Weights of a small image classifier: batches of 64.
Rows from block 12, named by matrix and row number. Rows with one number belong to one channel. Each number is 128 + 32 x the weight over its row's rms, rounded and kept within 0 to 255. All counts start at 0. Numbers have three digits each. After the name is the row's rms in percent of the matrix's.
# convs0: first 3x3 conv (model.blocks.12.convs.0.weight, 192x192x3x3), inputs 20-29, a 3x3 kernel for each
# convs1: second 3x3 conv (model.blocks.12.convs.1.weight, 192x192x3x3, transposed), outputs 20-29, a 3x3 kernel for each
convs0.55 085:113150175114130104160163156080095102075119130145154145192165091131129100076092096142109103083104143110093140149182115149161113102102060160148121177129116187169177177114134128110090154193174125131164156113113159110086157136146108102098077126154161157186182205217145130159
convs1.55 095:114140122136109070088068067084095128170172145194146135104089104115094085093058068124146179157157154157131102138114073141105054128097075163124110135125116104092056099058078161131133157140158140130133115108121078079090127110115119114164126130171142124129104107126078086104
convs0.56 102:118145135115141130154148146096103122140117083151092060119116132080123121069098077186160165187156112139098079063078125072080103086108125112102125119073121116082107098148154091111144108129124148129114146125113088072047175128076165145089167151129120169152138143142126098107
convs1.56 108:171158151180151157153111128194119120189116113165132137115124119122143137122143132146118079130101086118096119111123154137129162154123138123150156121122122112106103126091102145099080178125102169138152193151176232197212125104101106092119104098152099111147144117109181117113
convs0.57 089:117110133106105133136186194155126103122129115125120114206173158191181176107106090100091125102102107098083107132116128126123126158139122119117095125157122149146136168192184094087146109123166117091123110115143068081099087134114152135117041047053119147141174154138146108114
convs1.57 101:126124131114126125083092093142137138130117086145074049184155107170111092174128121137118126186158119200194177204166197153133171147159194109122165161150168186144156120139128132154131143142121113090046113093087106112104054086112077107149057075097085103115104119119051067071
convs0.58 091:128113152105119167098102127134134131093172132145179099116162155109111124151148123066087125163141096148175109087125158100108174095078171130107088098076112067072114101116098097111126115136114054093106070118166087137189170106081145111051125090083121132170128112113210183149
convs1.58 104:136136112149151144153123133139102104102081124127108137146146140147128128111096086131110112141102119172145148120166138119145133143135112174111076186142091125098082123128164120115123111076097115150150116145162096149166173102146199131131178147144092055101126078102146122067
convs0.59 108:138129146148154129155173127095136190069108196103104207083111123087134142115171177131081120163119094133151119095085104135142163153141161151123101108076134121136191203175159136103092151114115085090147082128158097154125138183185096144186062106144101153171123166157150191137
convs1.59 096:137106111183149159182160185089153162068152137099151133119114149064077116082103127125141127120147100122148121174159187186147174168141158115077101116093121150155196160172165115135109077098084079114127092125124073092087078115144093119162073126134211221187191170177135109127
convs0.60 115:188165163166139127222177186183178146148138118105104110185197200120117114109120113150136142122121133142116141175167177151160169147167161077100130054053073133111126154124130152130134222183143138085072146089070154132094129108110143141126150175127156129121147138134178162163
convs1.60 116:168156154124136115071104100199180165165132129139103089078083080105078084161115118164136109138108094167130115175156177135133169128152202096079106116137195121151206144144146146117103132103107103099090125111105136148122115124091135112076083074066124101078085086097073072090
convs0.61 095:100102112101114115106129135135151154176156116110111081134127090128058046115088084126119113103074101154122136183150110182160158122123143150106130114099121141162134103074109112128127118175151129121087149116110171120099132106074114097085125149139125138144106109128116067083
convs1.61 099:145139130169158162151174163046078151113118130184161124183160153151134106120112122103119164119114135126096091201192156200180119197175142079086153138147141174160124161173188162175169117125113186144100163133126157149127104118181108098141128128126135132155133134099140138124
convs0.62 108:145154144117154134101109095143127095144092103156114081146121145188085117163090118111109046109130091071122158108152183095161157116143141143132143086137152099163176137134110112085137135127157072087086085092134110082155110114124120083134098066108124143102124153111146188159
convs1.62 093:094070122117087141169120157121084144139079165138092122128094045121112058146131120139119106121121103177144100105083100102079096136139165116153159117110093118111099176160153157132128096102108139167169153167173160168172166151101118110105066079105141128150201149129171131116
convs0.63 094:153154166121096136151130146096152160111145180133161146079083080063132139090149175092105117159194195168157143180128135166140121157118137186174104177144135177105102152133157169159140117139111094086168122103146161146127086122130110118156059073138172157141195174117223201190
convs1.63 080:162182177151169117136180131106041057034028074100116160140147189108139179167186181107102158164121148192173191161116138179118137184155189150161148158137113130108109107102115140129150136123121147129168115090145146114139162192167151197170145173166156129123141093113176137130
convs0.64 111:063084091090085104136108087140141119153120128124109131092090151127150162124141121154141112147130113118113113167136144128113116130159174119102129099082099092116148096109101098124124098128146175143186124100119163156132181161139155168150066084091132095071078112086145183188
convs1.64 106:095108087115107077154135123099110115103107103126108109145117114141121123148151165129154125110120101103111095170187183124138127094081100127104094088078089076092110125132158080099108121107090104115152098116133133132134100112134131142145159153144113120149131108110142137127
convs0.65 102:155172166143121157127096151095123106144155124131118081155136155135147172126150196182098155177097115150119124132133145126117109178142139160139135170171145159139142205168158163151164163156189236227241173184188108135132110123076118125163093139185085096100098090084095087110
convs1.65 099:145127128125115097118117104180155131188158169189135115075090080098105077146128094123092141137113141125114133128118095127113100140135127117096101126125132126135151178152157144115127123110117066082071092128103121150105120124108134147137126140127087081077096090090122124118
convs0.66 092:078101105115122146127147151140089083143146127130177131068074069102093107128164173158121082167140122186167175109094078129115093134091066201192108099097097068063088128113109095085095078098134156139102090105068048069053160150128127126098078086091177172136172148126155156130
convs1.66 102:130120151094070098126116128034015060051104135069119139181125129132121094096128106146148133117113115123105136156165146141174180122138136126146145165181140149144126119146136096114109104115104207146119141112076128097102060104141084112142130122120166159168114111149147139138
convs0.67 102:125170128131181173118163179122123164100110112109132096152158113117137094080098087178224170141174139127161127211180166173168149080100072163167170150137119128141128164162145156161103135128150090127142130148159126126116127114135110075096158135194098098099117141132135148156
convs1.67 104:174187217162169215149170218125106069136151136167158138120129099104129111114135134094125182119124118156168130176146163132133148125104115137113129129096103107075049140118125130119127083065087081088118120136157136165163077072096108104108098118141118120126135133152147161177
convs0.68 100:155192188085124158122087102111109164112120169051093117081104182078142160098117122062113167061111177107173183066126112075118063110101038141146173199142116225179133094115147054108159085108122109122119096133119105150130165143181158148158126134089115086069119141128136165109
convs1.68 098:064104146061081089113113105054101094103108096077071082138130163086085140116111123085109127059078110066076105103081148093109128057099138149119130131105098159113101128120149111121157142159191148134159129117137149118124152158151119140122124125127130128140099112107155158118
convs0.69 126:097068095111093123130151179098062076132112123162147129132092068143125126098122149162135122098091103062081144174177207174196192117128112110111042128126080112114166116129184080102154128128145111112082117125155095094143151132115084087092071081104085099118100126136108124095
convs1.69 103:124098053129118093150165163167175164157171148134137145107133131058049070090069093079095132071065071108066065165200211156174200131163197118124112129136144141120113172140108132111111101082100129126138107134134105131147182127100164141129162130119107122129163157122134127124
convs0.70 108:156129131130138137088083094151144099115096121091115111152191190111135177139176190126117090136149115148153092127153135111110090070034044143148133075091074056115144128132118150138132136146124136151153109117153068101142104153156140150154137165167114121164135141166119094088
convs1.70 098:110070092145109099148145150177198194154180181157198214122120125111110125129113089138145121124130099170144120131104106120087101152131147096097065106112082094108080104053048157098113181156135124124118117131106107112086129134168115108154127112116113097118116091113122108119
convs0.71 102:160158156126105113149127165132101067153128095131149120167162122187165134095108131143114094142141120112113098138142124122105109079067079100148196081106154089082095131177146086088041131085059148150139108104107054078081071134123070121133110124161182192142166164141126102093
convs1.71 101:106059066106109106158139134114110106144138137143143152110090095130127123159154133125118131129117142116119183142141143121143149132163182117129127098132154136139138125159146107131140064092101131134118148138137072083103038094135099122165098095104127141138139151126142180181
convs0.72 095:113088121126134153231176126104120126150140129103110138117094037088080076115113133072137171085124191100098157143131118109104106104137081165143097160149142138138129147140138127107126123112126137117198139107115124132130120108172082066148088129184123111093171154155177144178
convs1.72 105:184162076150163121110128097173164137109083079144080069134115147202192148182151109084123141096132182125099114126114060165168109142126111123114119118130147117158136088087165121130137179155154105087118092091122086103130057083105127113143124110145111113111154135123188128102
convs0.73 097:164104104143120144144165175125129151108101090118153116108140112117105069139064069074149151132157193158075074179134132153114127125096099142145174110134177106104129114105124119088074131112095095095104069110104049132158146099109158160137172146186161144121122142115137158094
convs1.73 095:122104109137146113155165128112111117108135136142151151087092081082101139082108118162190160157137105141125089122149121123151129119137118151148151081130152075130135193189216153147138108129096092105134118115132172155144110100102129139161122125123165171174159139152093094136
convs0.74 089:173154131116093067132108096090085079103141136119148152082078053087113120091141151093104112137146105155175117125150151146153193132144170151209159081108102121100088120114144184151118118123091125129114096144158095086131150166169089147142045106110114161140112153165071129123
convs1.74 104:140115141141114141150122125089096092105149136145165188129108130139085154158133182132127121134145140103103116097113090129144143136130117069100142109136145110149187154173161154152140158149136175184164098091091082080061088083086087098125105100115142115105121108131087058097
convs0.75 082:116102109130087075173145166131164167151184175166218218145158163117104117101093068139093123091090094125148160140132162135146140113132128132157156094125149155126126063034050111091083145098072081108124111108113164156151089046079090067083000017042105078129133147130133148117
convs1.75 092:077104096135158127066082071076082080085071085183140125148126126148115144178141135111122112100133111130127134127147111151141135139117115098098101080063092105097099070099108057112133083122124070081076088104105172147135140125129147150141101082131105095073137126095117131104
convs0.76 091:153126084156110082126086085145113046148125069189158097195138127149126134099077109110072107108094129121098048156152160091126151043107149112158151127148135130151163091095105136138148116104108089138144072107124060091101072093125075114141089108101117136143108123117077114147
convs1.76 106:079105156104084139109101170127143104128132106175144096151158190118101141106118169115098118103105113122162190152139146158124132189130126206159128170142139149130112097149127119145146122127093098142183080125178099112176094107106132150148115140131099161163073128123118160148
convs0.77 086:165164102186170137103102122099107114113077081124126105113078099185114082191192113095113105197146118169133122185171124134182161080132153170158226109114134125119155123137123115079058152101104146178205148140142118091137146100057116088053150124138188191148147180191093112157
convs1.77 102:141130144164122119153111106063082113104125172134113134129125145130127123100120141063085139118115137154141141095164182112142167085079115157136106111112103065078087139141151149159181116103147090120142100123146092116110146120146129112119138141157123135161161110125136095097
convs0.78 101:147159146156195158115121123093130141111101135178155163111131142129139124117110112129140119150154161182173180155117108120115141140120116163173158187208200178174187204201171163134125185138132179143153197138126196168152132103105130107120121106100129142173094131205122121138
convs1.78 101:158178184106107148177170166175164127190163160171143149137156157147129139125121129111119132122138142094095087097091124089059066122087080123126147099068089127103109210164154139118131129106118109114111107105115159136126124083113134129140176155161159149119123122092103112107
convs0.79 091:130123164147134167094124153154128111129122117102115123153162154145163135091084125119161109180190151132157121101059093094088114127142135059101112077087122201196196184169160130098103098088080153159139145188138106128100084104109093085067107114065106135160113101137090107126
convs1.79 098:191190203135143182135154200162156132129139121115163192123138138099121150116091145073091138127138183082123127074070077121109104160167170166128115136122138167184183180205161130137097114122059103117114129134122150137127079088096146145110139113091130116093119145149095116166
convs0.80 094:088088074151162141134124116133120104135115109158141127145128093136131106092146138190179192166178210103119149108096053123126095091114092129143169162174196119147126167175189139151120137145129128144143116137135145174152070068091151134138126109095149154138115119123165158189
convs1.80 104:125154161116122127126133106154147162166168127172154131111101127149131140141140158133177175147166155133127156056064089091101103110107098065103154041082131067110126103120108081107104097111101064070090112103120122116122115132116099121106090101091147150138126120106122105099
convs0.81 110:212216203157143116109102067104161162098105127070085104069143196043117172032096123121168186120139158103119121141125094132097083131102120146128124164165170148181174143131091138124117085088072125142142130125116157150148031124135073127160122121073109109107119117160149150221
convs1.81 100:137152171117113157102106146147165155088087099122096109130123140071096121135141155150119084126093061118109095153176199159161179148151166103096108051075076117122111081101117094089079098096086111114083105115112059074089130109116119089094133095086149130087152150098159144100
convs0.82 113:127148132105101114109089136123140164142104152152127140094122120103120125104168210142082100122097091160129112121118096112103083103135122162150150157139113114066057072111113112099088135104101175168121223159104220144089146118159107084113147105094135152138147157122121135116
convs1.82 103:157164117155173122102141129117084047102082100134122139071086109072095099115114104192195185187121104179103096140123112156142114157109091159118114152125126151130138133143107144157132196164160156127144148095100139092128202172164192147134164163162151108081176143128140127096
convs0.83 121:140156142157136133127130149149150104169152132166139100097142138150119103182096083112105090134137092136171114103156134131139101156118091108112078164150075162157155086120102094120134091188207149128126157136086094123154143168149094125139042075130120116168114125150090107113
convs1.83 099:072071107113125154132101102106109117089077085140141129127135139175138166171178204135090099122070071132152145168129128154127128091118147085115128119099070132142144122133136126177149098110135103150146075132118099091099071101128112122147125138176083089107149125130192187132
convs0.84 102:127119155119125151113138134149118100119128107088079107160173127123140114141141115145085100178104120222145105126162116119131114169174156134119131101081060142152103141148171141126142119125122143119096127124127181188173140116106133116159079113168088138111121123128088094079
convs1.84 098:173185196197176192133119115133164205089129122151202185106109125131103094108104115098091129127109121124151152132128146108101149104090119098084082115111119112127131123128125108130159096118144099092091112112123146156174104118114103107115100105136108107115087094099063077100
convs0.85 099:142115138075099097062094069141149150160163172118125153083080131129093101172175165138160132099145138145148160118142138163161128135135110072114086080114099116092094119110117139155138093131116122115102125099076144120079212201186156142179094136148138127139143147144147155125
convs1.85 115:115105097116113094162173166087080072138136125147139140178170149110129114111138115118100072137111084147117086212193211171169189165151170073073108080083127130135151135111132126107126162137136157151109150138085116133079123123164102095144150152176131102073134116079164145123
convs0.86 096:091109141089104141112120145073075102096099128059128135161147139111138119104131181134107104107101166095101203116200222110167147102128091075155086118151110149112048101098125113152193105155168067094144134134135150161153144095091125120111078110159148139128142092100155116119
convs1.86 099:147161147153158139136134105150120113187146131169130076108104131189153139185128120158121150129084098134119125136134093160142107173158146122145121130132126097123096067058104140134135121150165104090070146138114163154122146146146171164148153148144168167182135159199152161190
convs0.87 099:151118063152097090206159121090118096141100089162180129161083060136112108164137085137116042143133101167133095198168130094099105061060136110109143121114111124162209137148149111124121111103060188125126177117077146155132094129153140120129155138114118121121038050107048092153
convs1.87 092:136159130118152179173202220147100092131132109146148107109153131113127113156185168087071099116092096122134129111115173120106137126090101096112114104134129162155122084115127138162157115125110156162133170159136180176177151093085152098073184122064225216210202199178147147149
convs0.88 102:137124134126118099093091100165156151129136102118106066166155154126114105089106136095131121141186180164188205177138171160138181153138155121124126107139124119125090078148159109123102083140108094061014091111112104111126141116093179198181160183169146144098106085030158161122
convs1.88 097:103100122093076098086074124122150170144155179092094126107129161124134147094109106167184190100098107079102100078078069138131128083079081104161192110164172121142111097092083108121124066065088137149118169177162131141120114116131079057057154121126141152164118174174071109123
convs0.89 093:138116112092109116115126124160163149066102123109173189136154165096123143084107113154128125170116157105058067186169171111112093099089096075073094162116098078085081054078097088090097111108100139105116093078060141075056082105133148137192076059110232212250116086118078084056
convs1.89 101:048055029102077028145122088184196151188216217129121127128113095161148143133131130136139144151114105156104098128118095170163138142142111122110109125140128122137141178168167133123144170180180180173169127115120111109105105100116125118143170156164150134108172165139146168181
convs0.90 093:091108140098117116087103144117138109159157145094088132165125134146088096098111090147112153156126155176176198139103116164112092179152120130141144143135118108137109113078054096087145067075171115123147088082151119086111164144187128098168117069149118091109161123108169211178
convs1.90 087:104120102125135109161173127080116116089115146123140150181136106168143124158130134113147120089109076139100063145126105170144108156130116087059062111098087117108090178158139178177162196183188187173160130128112101113077119112166112104148110111145187166177162140145118121139
convs0.91 102:084082103121122162117142187174186155176138119166118100105121142079120147067080110130149111088154108128130123179156120170134094143126102075072109120081106128150128139120128165135117136112076137189228101154188084147140065113168109105142107119137097129128146132132170165164
convs1.91 103:128121136129128155188155130109103151075066066159123148146129164135128191143151179110075070140107119107139143083105111119113116104123140096111142056071071120120086109155149093117117106112094073111144089122140092108110122079060100120100090103112170206163135151129092105113
convs0.92 086:152170196129148148140160162160143187165108148164103140098107097089107085093118085156143140141123115095114097104092102109111134154159185083092060108111113117158138197136078132083076137094086119091054079134082046154114066061081123105116129133122128130118090109111082106068
convs1.92 090:140165158118136115085109085174192167145125128096133131160159151160144124176176173133134145131141177139165197118132189092083134106111117121097143133123188138158204153146137135114114132109104153114188100091154123127178101120142108121091135116052103127096158164113159134096
convs0.93 087:147085107174156140118101140177147151146091143122062102090065090146102052157168135155121125148147132139168129150126170138072118149127169184167124107120083123108124106156168139157152141101140118136130137155149122117126107145133102118128132140114164160128136123074112115095
convs1.93 095:098073105139110101156140135100111097101125121091150196112100145132119162105151162138121092111130104075076023136146151160175154154162141123126119134148141133154137103102111081109124109139119088123151104108114083110091151141115140113148194192227099136164097121166081089114
convs0.94 100:104100123153153128177171169166186169136148123117110109155154104180162140104124131067114128070070128123106139151136156134111168181139153116127113123143155175151105080075116110082121095102108144114123121147149116131180198135143136120135148151112162166174129165172061127196
convs1.94 095:120131148089122152116127130156143109126076084131078075117109132161148124210218170110073088177135156183158168112136134113138156097100094056085074126132103160146154094121150107134128099123118163141157117096139122139186167153145169115107141087058131171162098111145143099115
convs0.95 106:066046071099109114104102126134153123141132129132120139105103082107093084094083075196150138153135104123134107096093079120123113170166139144224196115140119149175144124131129095108109083093109105145139120109128100065076152107116129100083127081088176154140220184166142130150
convs1.95 107:228197156168128124140132094173125103228188117165100056162144140116104117126125165122128148134114155101101134138098106129102105132106147108131145141133142120120152088103072123131098124137117173218218142146153114106101141088079139098058128098086120105104118126130080123155
convs0.96 093:128145174086085100067079110142150166157160146131129112093147175108100100157139101084091116147099107142119070131118108102134138096115135161114130124107135128095088234173117175129088115109101150152197144166151170177164139116074133087052182183135145156079098141100173196142
convs1.96 097:129111116141109098101037073138121099148129116087121145106124095123139130121105110126082097115076120154142158055096097120139152146157133244245224154140159137099121123163133095134106089083073124115112090080096067063068162122114138121096099124104085070078123136109124138132
convs0.97 101:121089095137108112129097114095078078102106115091085146119128172128143149126158124139144131129142126062082057120147066154150077131130084137150130091134144126161152065110129082122119160173169107072084082087115088090120164154172104101130103103161165162184128107138079084149
convs1.97 110:147140142109125133103099071173169144166160127167156135127119126150133162172167177164145160153172163116138146117114134109105122142116148172162176186163168175176166089149186092156157125176158141169219089114184089120168137120117179139137182135138117124112098113123090078085
convs0.98 100:162126171133113157115094108126147098143135065151130099169136061195129058145133084142161139134157122150146131064131168056124210058073134144152127123164139114148099103098089124116109125127111127095064112154140081104101150131079146128086144098085103104118162174109135159094
convs1.98 104:067092106098135161136134150165163142126110094114105123143153186132104138119114159111133146108092107140150153119129117137129116157148145159119084130114094084099104142138150146148155132135149117133164127131161120132175103083095151110066156156159094126154112095109124099109
convs0.99 095:182190172169155118195175157144147130128134122051074099122130085128117117225179145125165169082116142140183176127094142118074093104089098135095132152118133114135117112119090105131133109148154133106086188128107221135112112088108075116178169158202102112122129119156145162204
convs1.99 108:111081072112098116138110124123116115150132118175133130095082082086097113131138149110122137099110113122112116099104087117117107102104107157154144157156157142117119109118116110123112114121128112075077132103094148110116086073100158152172125126174126133125181185163187183156
convs0.100 100:124131125111104099112097117081117117106147158146134174104094083100090104144156165105081120155162176131135177071106103120138116130141122092096124115108105100106107127122110109116119087099133129113091110111119152137133107066108178131152203157166132134124142119098147109099
convs1.100 111:061101108067078079086091091114114100154148152083105125139140145146167163146130134044062089089067073192153138087102100139167169149173184098103100086083096104119157132128104171170147166172135139124109127131125068086085125139144085106132133186193167157161147122106122100084
convs0.101 101:074140097087128093108153100155161174115149127112171120059101048089094062073075076111073123109088135157130160173177173149144142154141164137130110122145152165169159146119089149134078182158135144140135129143110156202127116118126104100127134131150100079080109120108113117130
convs1.101 099:142141079119111071136090067079067074096112109103099089190206210144134143152138161195186181145162158132145138109085109104067090102066067112136140132126107180171119126168176113160166129178170120126174132135173130096123164154164138122137141139153095067083074079105089126135
convs0.102 093:114115109098106092124153130126145144152147139114074066097103093175141168117125148176124133142152177112103147168192155144161135146165150126116128088099116121108129095110115146147150154133155153151144141117127074090098065077088166151111125141131160161162156150185070099112
convs1.102 096:136157146116124107139140114103142156104111112156132140107087102138110129178155151144125161170148160175142123082059074127110118108091109143126068127136113137145152103103112154139118163171168157136157169125158168133155098065096119099095181164167141162143133125104146153163
convs0.103 101:159138111150140142110135133101116076121147108109138112130110162120103164110117176122085096108116102118174157178125095174130075152138060189155165136146158146142086076161215091153183106099078122115139110133108146169141072116141097108118115131142131132150146113166146088120
convs1.103 103:135121139117128111118114092147162163129141162124145172082081071091077072082078068177166160129130157130135203117112128156135152138125134137150120128118140133122149125144205097122189131157215146155150147134133201145111040081088066087116122119134139138107084140135040131116
convs0.104 103:052057088100118140152132117130074083171117127134141153120141111147157106180165144118130124085111128080103121180191215149157175185183211085073117100091160102086142151156139147164148101115115124116070118125087099121112113116127138122116179169145110125098085091079170174159
convs1.104 112:078076077062068077107097096126145165133161190138135142139163166117124148084116142194139122151115111149137125097108134103103111134119126148129162099106133090114152081105096094101087168190155170139183170158164127127122123148091127148088145169118166127117132110114150138103
convs0.105 100:104101128100088074074094043183159181197125153164115127176156147155161224133120128199145133146086110126134132102146133100149175094111164135106167147145139151187127148127153161141166116115115211177178190157136190175134203159139134114149129097114110099123118126150130120172
convs1.105 094:164151184172153175218173193094124108086085065101103160146150163122107107123125126105109083138108085132115119101109115108151149164153146166138093144115077122120110193152145141140132136135105137090052111079092109080070133075082162113128129094117092130172128114153147128127
convs0.106 091:134117098139152143099145171174146141138134150123125137143136157135126137143126132124126154133131115105121074106115043126125045084081040145142084121139150146090089145141140119120139149153156169157100100133122061099113165137141137110141124139117103114171136121133158187140
convs1.106 095:139123160144129149134128125177200176156173169068097129133127131132168116176157098145097064168100070159108086087092163114083124109072070136114131148151137137151159126123150110066068101112099144108139148129124171117099077086119118102141098108158149159141120156178134149158
convs0.107 124:146124136174137137195175183158161132162144120145132104160108076163144102152140094107122142129114127120115111110114117088080090035057077155156158125124130183143151100127114104126124120128120113081052123097048122115088186178159169168155147114089130107071066078087104102097
convs1.107 106:054048059090114110080089093149121110083084100093094129098139153110117130151149130189156135144104093140101091128134151120113100080059044087113148118131164129157184145165157096102123055036071118116140120119148148134170120102114145126157166135169156131106162132145170140140
convs0.108 103:155130087153112110172170181076126145086149171120151188187147129139129169120095128113102127113060104098047079165116134152135151087096145177120138143098074131109075142134151161139131145104097136125152125108143126081124119112102112101141141117140167141113184148103196127084
convs1.108 098:197152114215185136174163138172154144150135115145118094114156137157182141071097119077090072123160171141163220116129164099107147144122100146129123168179152163169142125115100094086093097111141162169157112127170111133180151122090158155121155182169121078055135130127104101126
convs0.109 106:103120152147150152126143135162139130155114101133104099134126128162165158143128172115132172116095146098083134152121091115125122127151146171163153153142136100065073104116121118126136180154110170134138118120113065069086129133130166146110105074070150167203127116148158145134
convs1.109 105:161154144103114118107116136156115093172179168067073104162138102074101111090115131130129162122139149160181173133118098121095109133115109102108076116125111139141162143129104109116095128135103164140129147138134138106116116107076108117096127117104112103078141143125195234179
convs0.110 103:114147156092131114123149131137117116123109136168167122130159134130152146130125113151168167121090104122096096112125140157156203129139143130107080115134171116127089120061028136168099155202199159175173112140155097080088191154062180188079096147136115127174087112179071066106
convs1.110 107:122132156108118161123164195095075099135161176126167155146130117066086111095094165151187186090102135125100138140100078140120106119143169142077083129112127114155179056098075090140135219228197128129134097105134100098130124092079154109055210167071188164107125128110125131096
convs0.111 105:128138097134108085133067059143156120107149119073143113121134157098115139139130152167112132159136136168131148138094106121098123114112134158111103062083071095102058103119104133124117146126142123098095147098082133098089127122119134120096109112105087091109111121139110109117
convs1.111 106:055106112086118105068110121106112128105106153098112175134137103155150142150130119082115127099121133163131110092095087111104089094095094120105098143108145135118159103112073108109074185168118175191139176161126175158115135104116168151175167188207098099108125122127113103107
convs0.112 102:159130129129117107099100089127141100099106066063082079173183151136165145142154151112104116140160141176141143074128132108150131149159155165188197101118183114112140086134159089108124135153154069108109120134151135163178159121106177137108216182169133146170129147132127157161
convs1.112 098:176137146117080115111096138170134108140106075131090088092087107111079084109090102140138127128115129122120128104078131112100127142107107178133151170140137185148106163143135132128125141171163133131151125127123136157147131110137156108107172128096110149165115115123143156137
convs0.113 104:120109127131106117128137146147142074118097034141144097043105121092123128114117125158188158141172157146127107204187155167148141157149150154126136135098108170123099149156163160183136104149108135126097181129106156142167094128137172187176141140139153139148129150144147124175
convs1.113 103:077079074123113074155153085154109122123113141061084128038084082083113138125106136194176165117124121077094099155137151149115161138105141161129126147130151130090122156123134158110106196139131095126148136134137201167140088128148135137147158086098172192165129186176094126082
convs0.114 100:099142147091135146113110103130137165147126158113117144125138125103060057149070044105091095180137101192155120096169207101145201142173206132152163117119107136146121123101035122144094160179163116134123088079109102077093186158147140185200115192194130151123094142142078125166
convs1.114 096:132107098149131109115101095098125177100088139076101090162129118094156149049124169122121140095114100122160128173131111163124100158116109125121101120113063122138099122116111139101100145128111148139208146122157139113150195151178166126131126090113095108133120099100142125094
convs0.115 101:156141137166147146106115098122113100109147154102177214131102055207124030131110060150103072154120125107108119136148098117121086125105101065162122055158130103133126116081125066083121067093145142163114115134124133164171147141175127157175117158188123065070145126148163179227
convs1.115 103:115122148058071104052062092164180188162184192161161160115112112081080084103101137103109113102092084127096090104134120168184140156182141117133139148142124163161167125108139128128151157168145137093103113107119145129126073088127062060096105107112152156134155141147142153175
convs0.116 094:109098087111094082156122127080114140100124110100106097149113069178158151121097131148156113090130140116148129131107127141115118136110114137151132139155136094081079102111084140156124169186168075101132112125118087088071107157179052096102095111122169161167137112128111101113
convs1.116 108:105091134131117137107098111154202213085117120092098064134122120100070053107115070148153153138119132175146129161124122155149163147129168150101083180154152151135119091110109100118107115133135137159158109141155114131129131134145071066077091104117165195205135137142080106088
convs0.117 100:100146188160140139104088078157152165167156170134111121124158146158139066180136069126131146125136178165122183122162137102131122114104135143144186162136149110115097121092119149135171130157171068068099117106119126107141125095079117084094101117142180135106168140138127131147
convs1.117 091:181222210088124156091112166114137153166164159150163141158167141127164170080098121175171168143148161134125121084131152110155145076119134067087123113118108130121109155150131156170141159141137124139176127113124175135152117117154146157170169174176117111100136106108161120139
convs0.118 085:108125129163111072203140074145161128139105076143123076125107126154118115155090058142163143153165146159125090166159094152128077143139064181134076180116063083089130084100113048121162180172133146095094136134138103088154083093119092102150100069093118169115136195147058078074
convs1.118 079:095071064138127136148124123117149193116109117145141135115097081122088128128132157133144125119114105138159127108081074148121094112106111106108120074123126149218215139107109143139128131146169098121108107127114101110101107159217105111119183109097147159113168159123093123149
convs0.119 095:101091108081114139123106120072079110106148157169175163162134102140144101052081125130107111130146123081091104115162142074105098185186176129110113111123131204168137098080124078078117152152134183168143129102099132143138064065105091107124113136147123184181148154171148141166
convs1.119 104:131175136133144140112104103072071086076093088104121116191183149165118090175133115151162126132136119151124112149152153167162149168127111211170119162128112122134142141118142112117120093104130143148145136130132106090094182137127109108101088089080074100097120125126119144141
convs0.120 102:138130144170129141111061085110076081095086118114149124133114092110090051149124130085090093083082099094115086171151117200196184209182179107091105110124139187161157113082092126111117115141156133128104163178166146186180094079092109094143162114150101113110171180135210178096
convs1.120 104:198173152181154131123113129147156149172167139160124098174209200096123145110153163164153155151149162196202196164124134159145132184191180080114126103135150100108113138148133123135120112112088123119144121145169121151165134140126088116117147166170144126156140153149107125134
convs0.121 101:101105140098070081116087076073056077099099107147157160081105127148161154185181190116105113141145157152140130150158179166175166093112138129109112115113105137142098193182137190172178178143146146152145162163117084103085131112098171153151092116109213219188230228169089083058
convs1.121 103:082097095092123123134142128150134140154171184116122134100102117160143138109100100092116102122120109114111135138113135148129146129105116140129178112094150146152228150183147106120080089072087068080090102118100109140129097094112128143167116160154112098067092093097127136178
convs0.122 088:120148167116101130123138156116077043125096085086091075155109115158128123150157134170157130143118139146077096139134106158157113183195180168148176148128130175150121049054061094122121128200192134113144158156183120142177129113118125110125173156192058066131117104135132130135
convs1.122 110:156158185137147171076083124118107091114113103106118133109110074131138117139144127171175169163175197091100148112099113163154148116113137203144101167102057168112072134119180106092115125116100121147151123137132151142131036008034058060097038034074140137114127154164122144137
convs0.123 097:124070084153089119147096125176167132140143130130141122169102092135111139150142185163178108139125094182171169143068063156076075203133119089112108139120123140134076154085055137130100145137140150105120207110124226101085152136130115145128063106076132111080163166177146128118
convs1.123 095:049090096089105089080081100174125082190075075173076112083094097115103102153130124119113124121078098128068076187151184153124145138102132121105111112113137162154203158140125173184169177190162226171155172129128186130145187133168177111147110099118085082091096112113147169138
convs0.124 091:140127135176146134137091094109112151143158178175179178149102076107090084113120125130098078135142093171158139076079115087090095077078065132139126082102110090113112131091085150113105137089075033053079082112139044069089147173171087134142150160131136118161160142166124110110
convs1.124 113:113128155078085134093093137113076058120151144113139151210215193143161148097116096185176172127139140118135122115096084128115115118114120109116107117115092130133106150187181128140123096111109054079080089113115079101115113109134093097137103103125191190168151142164160151163
convs0.125 099:099149143121140143178177181144143124147153122132118105134104133136115093171147084154113063194131076125137106124120165112112130145118123169130078171139081152161089142168179132145163137152131125110104146138130106089077063081078109138111164174187053088136061074123142132119
convs1.125 098:094082089122131140113126140099143145086110118091104071107105126120108113129142142156122105121091044101092076133131140130116154111116138149106110151093094179141165103091094094115124075097109138160141158149139161167165127124132098087102149117098187203216126123144118105085
convs0.126 105:106116095097078083145138086145141080147124096088112087170169148166175132148143162106144158099107111084117111072092088118143107122118097128133121140119116122121133078080065110143139133143126029079099089120118156155150129124109125126141129123158121145134109114133132152165
convs1.126 109:106142171083092081074065072103133154070115147058092146115124136077090103095095100054070080080099127113095089085100130101127162122140160154144126121128126111131158097093071122129114140131131132113093134119084118115099110071079093083071097101114113088120120121098071099099
convs0.127 111:121136137126182209139157141140116070194181144193153145226221255126129134110117101116155162099091110132140146110080077099102099102121127075106112089105162132110129121083114093081105140137125170118104112087037110101078169150147148121088134136153134147111156164142178221174
convs1.127 095:098130144115115114108123110203183166152142142103133166127127139141130125120114128182137120133106093113100101116105145127130170114118130164139110150146173133128169156157128126128139115138122081098097101106104074094079125165184130134145099108122107091082109141145114135140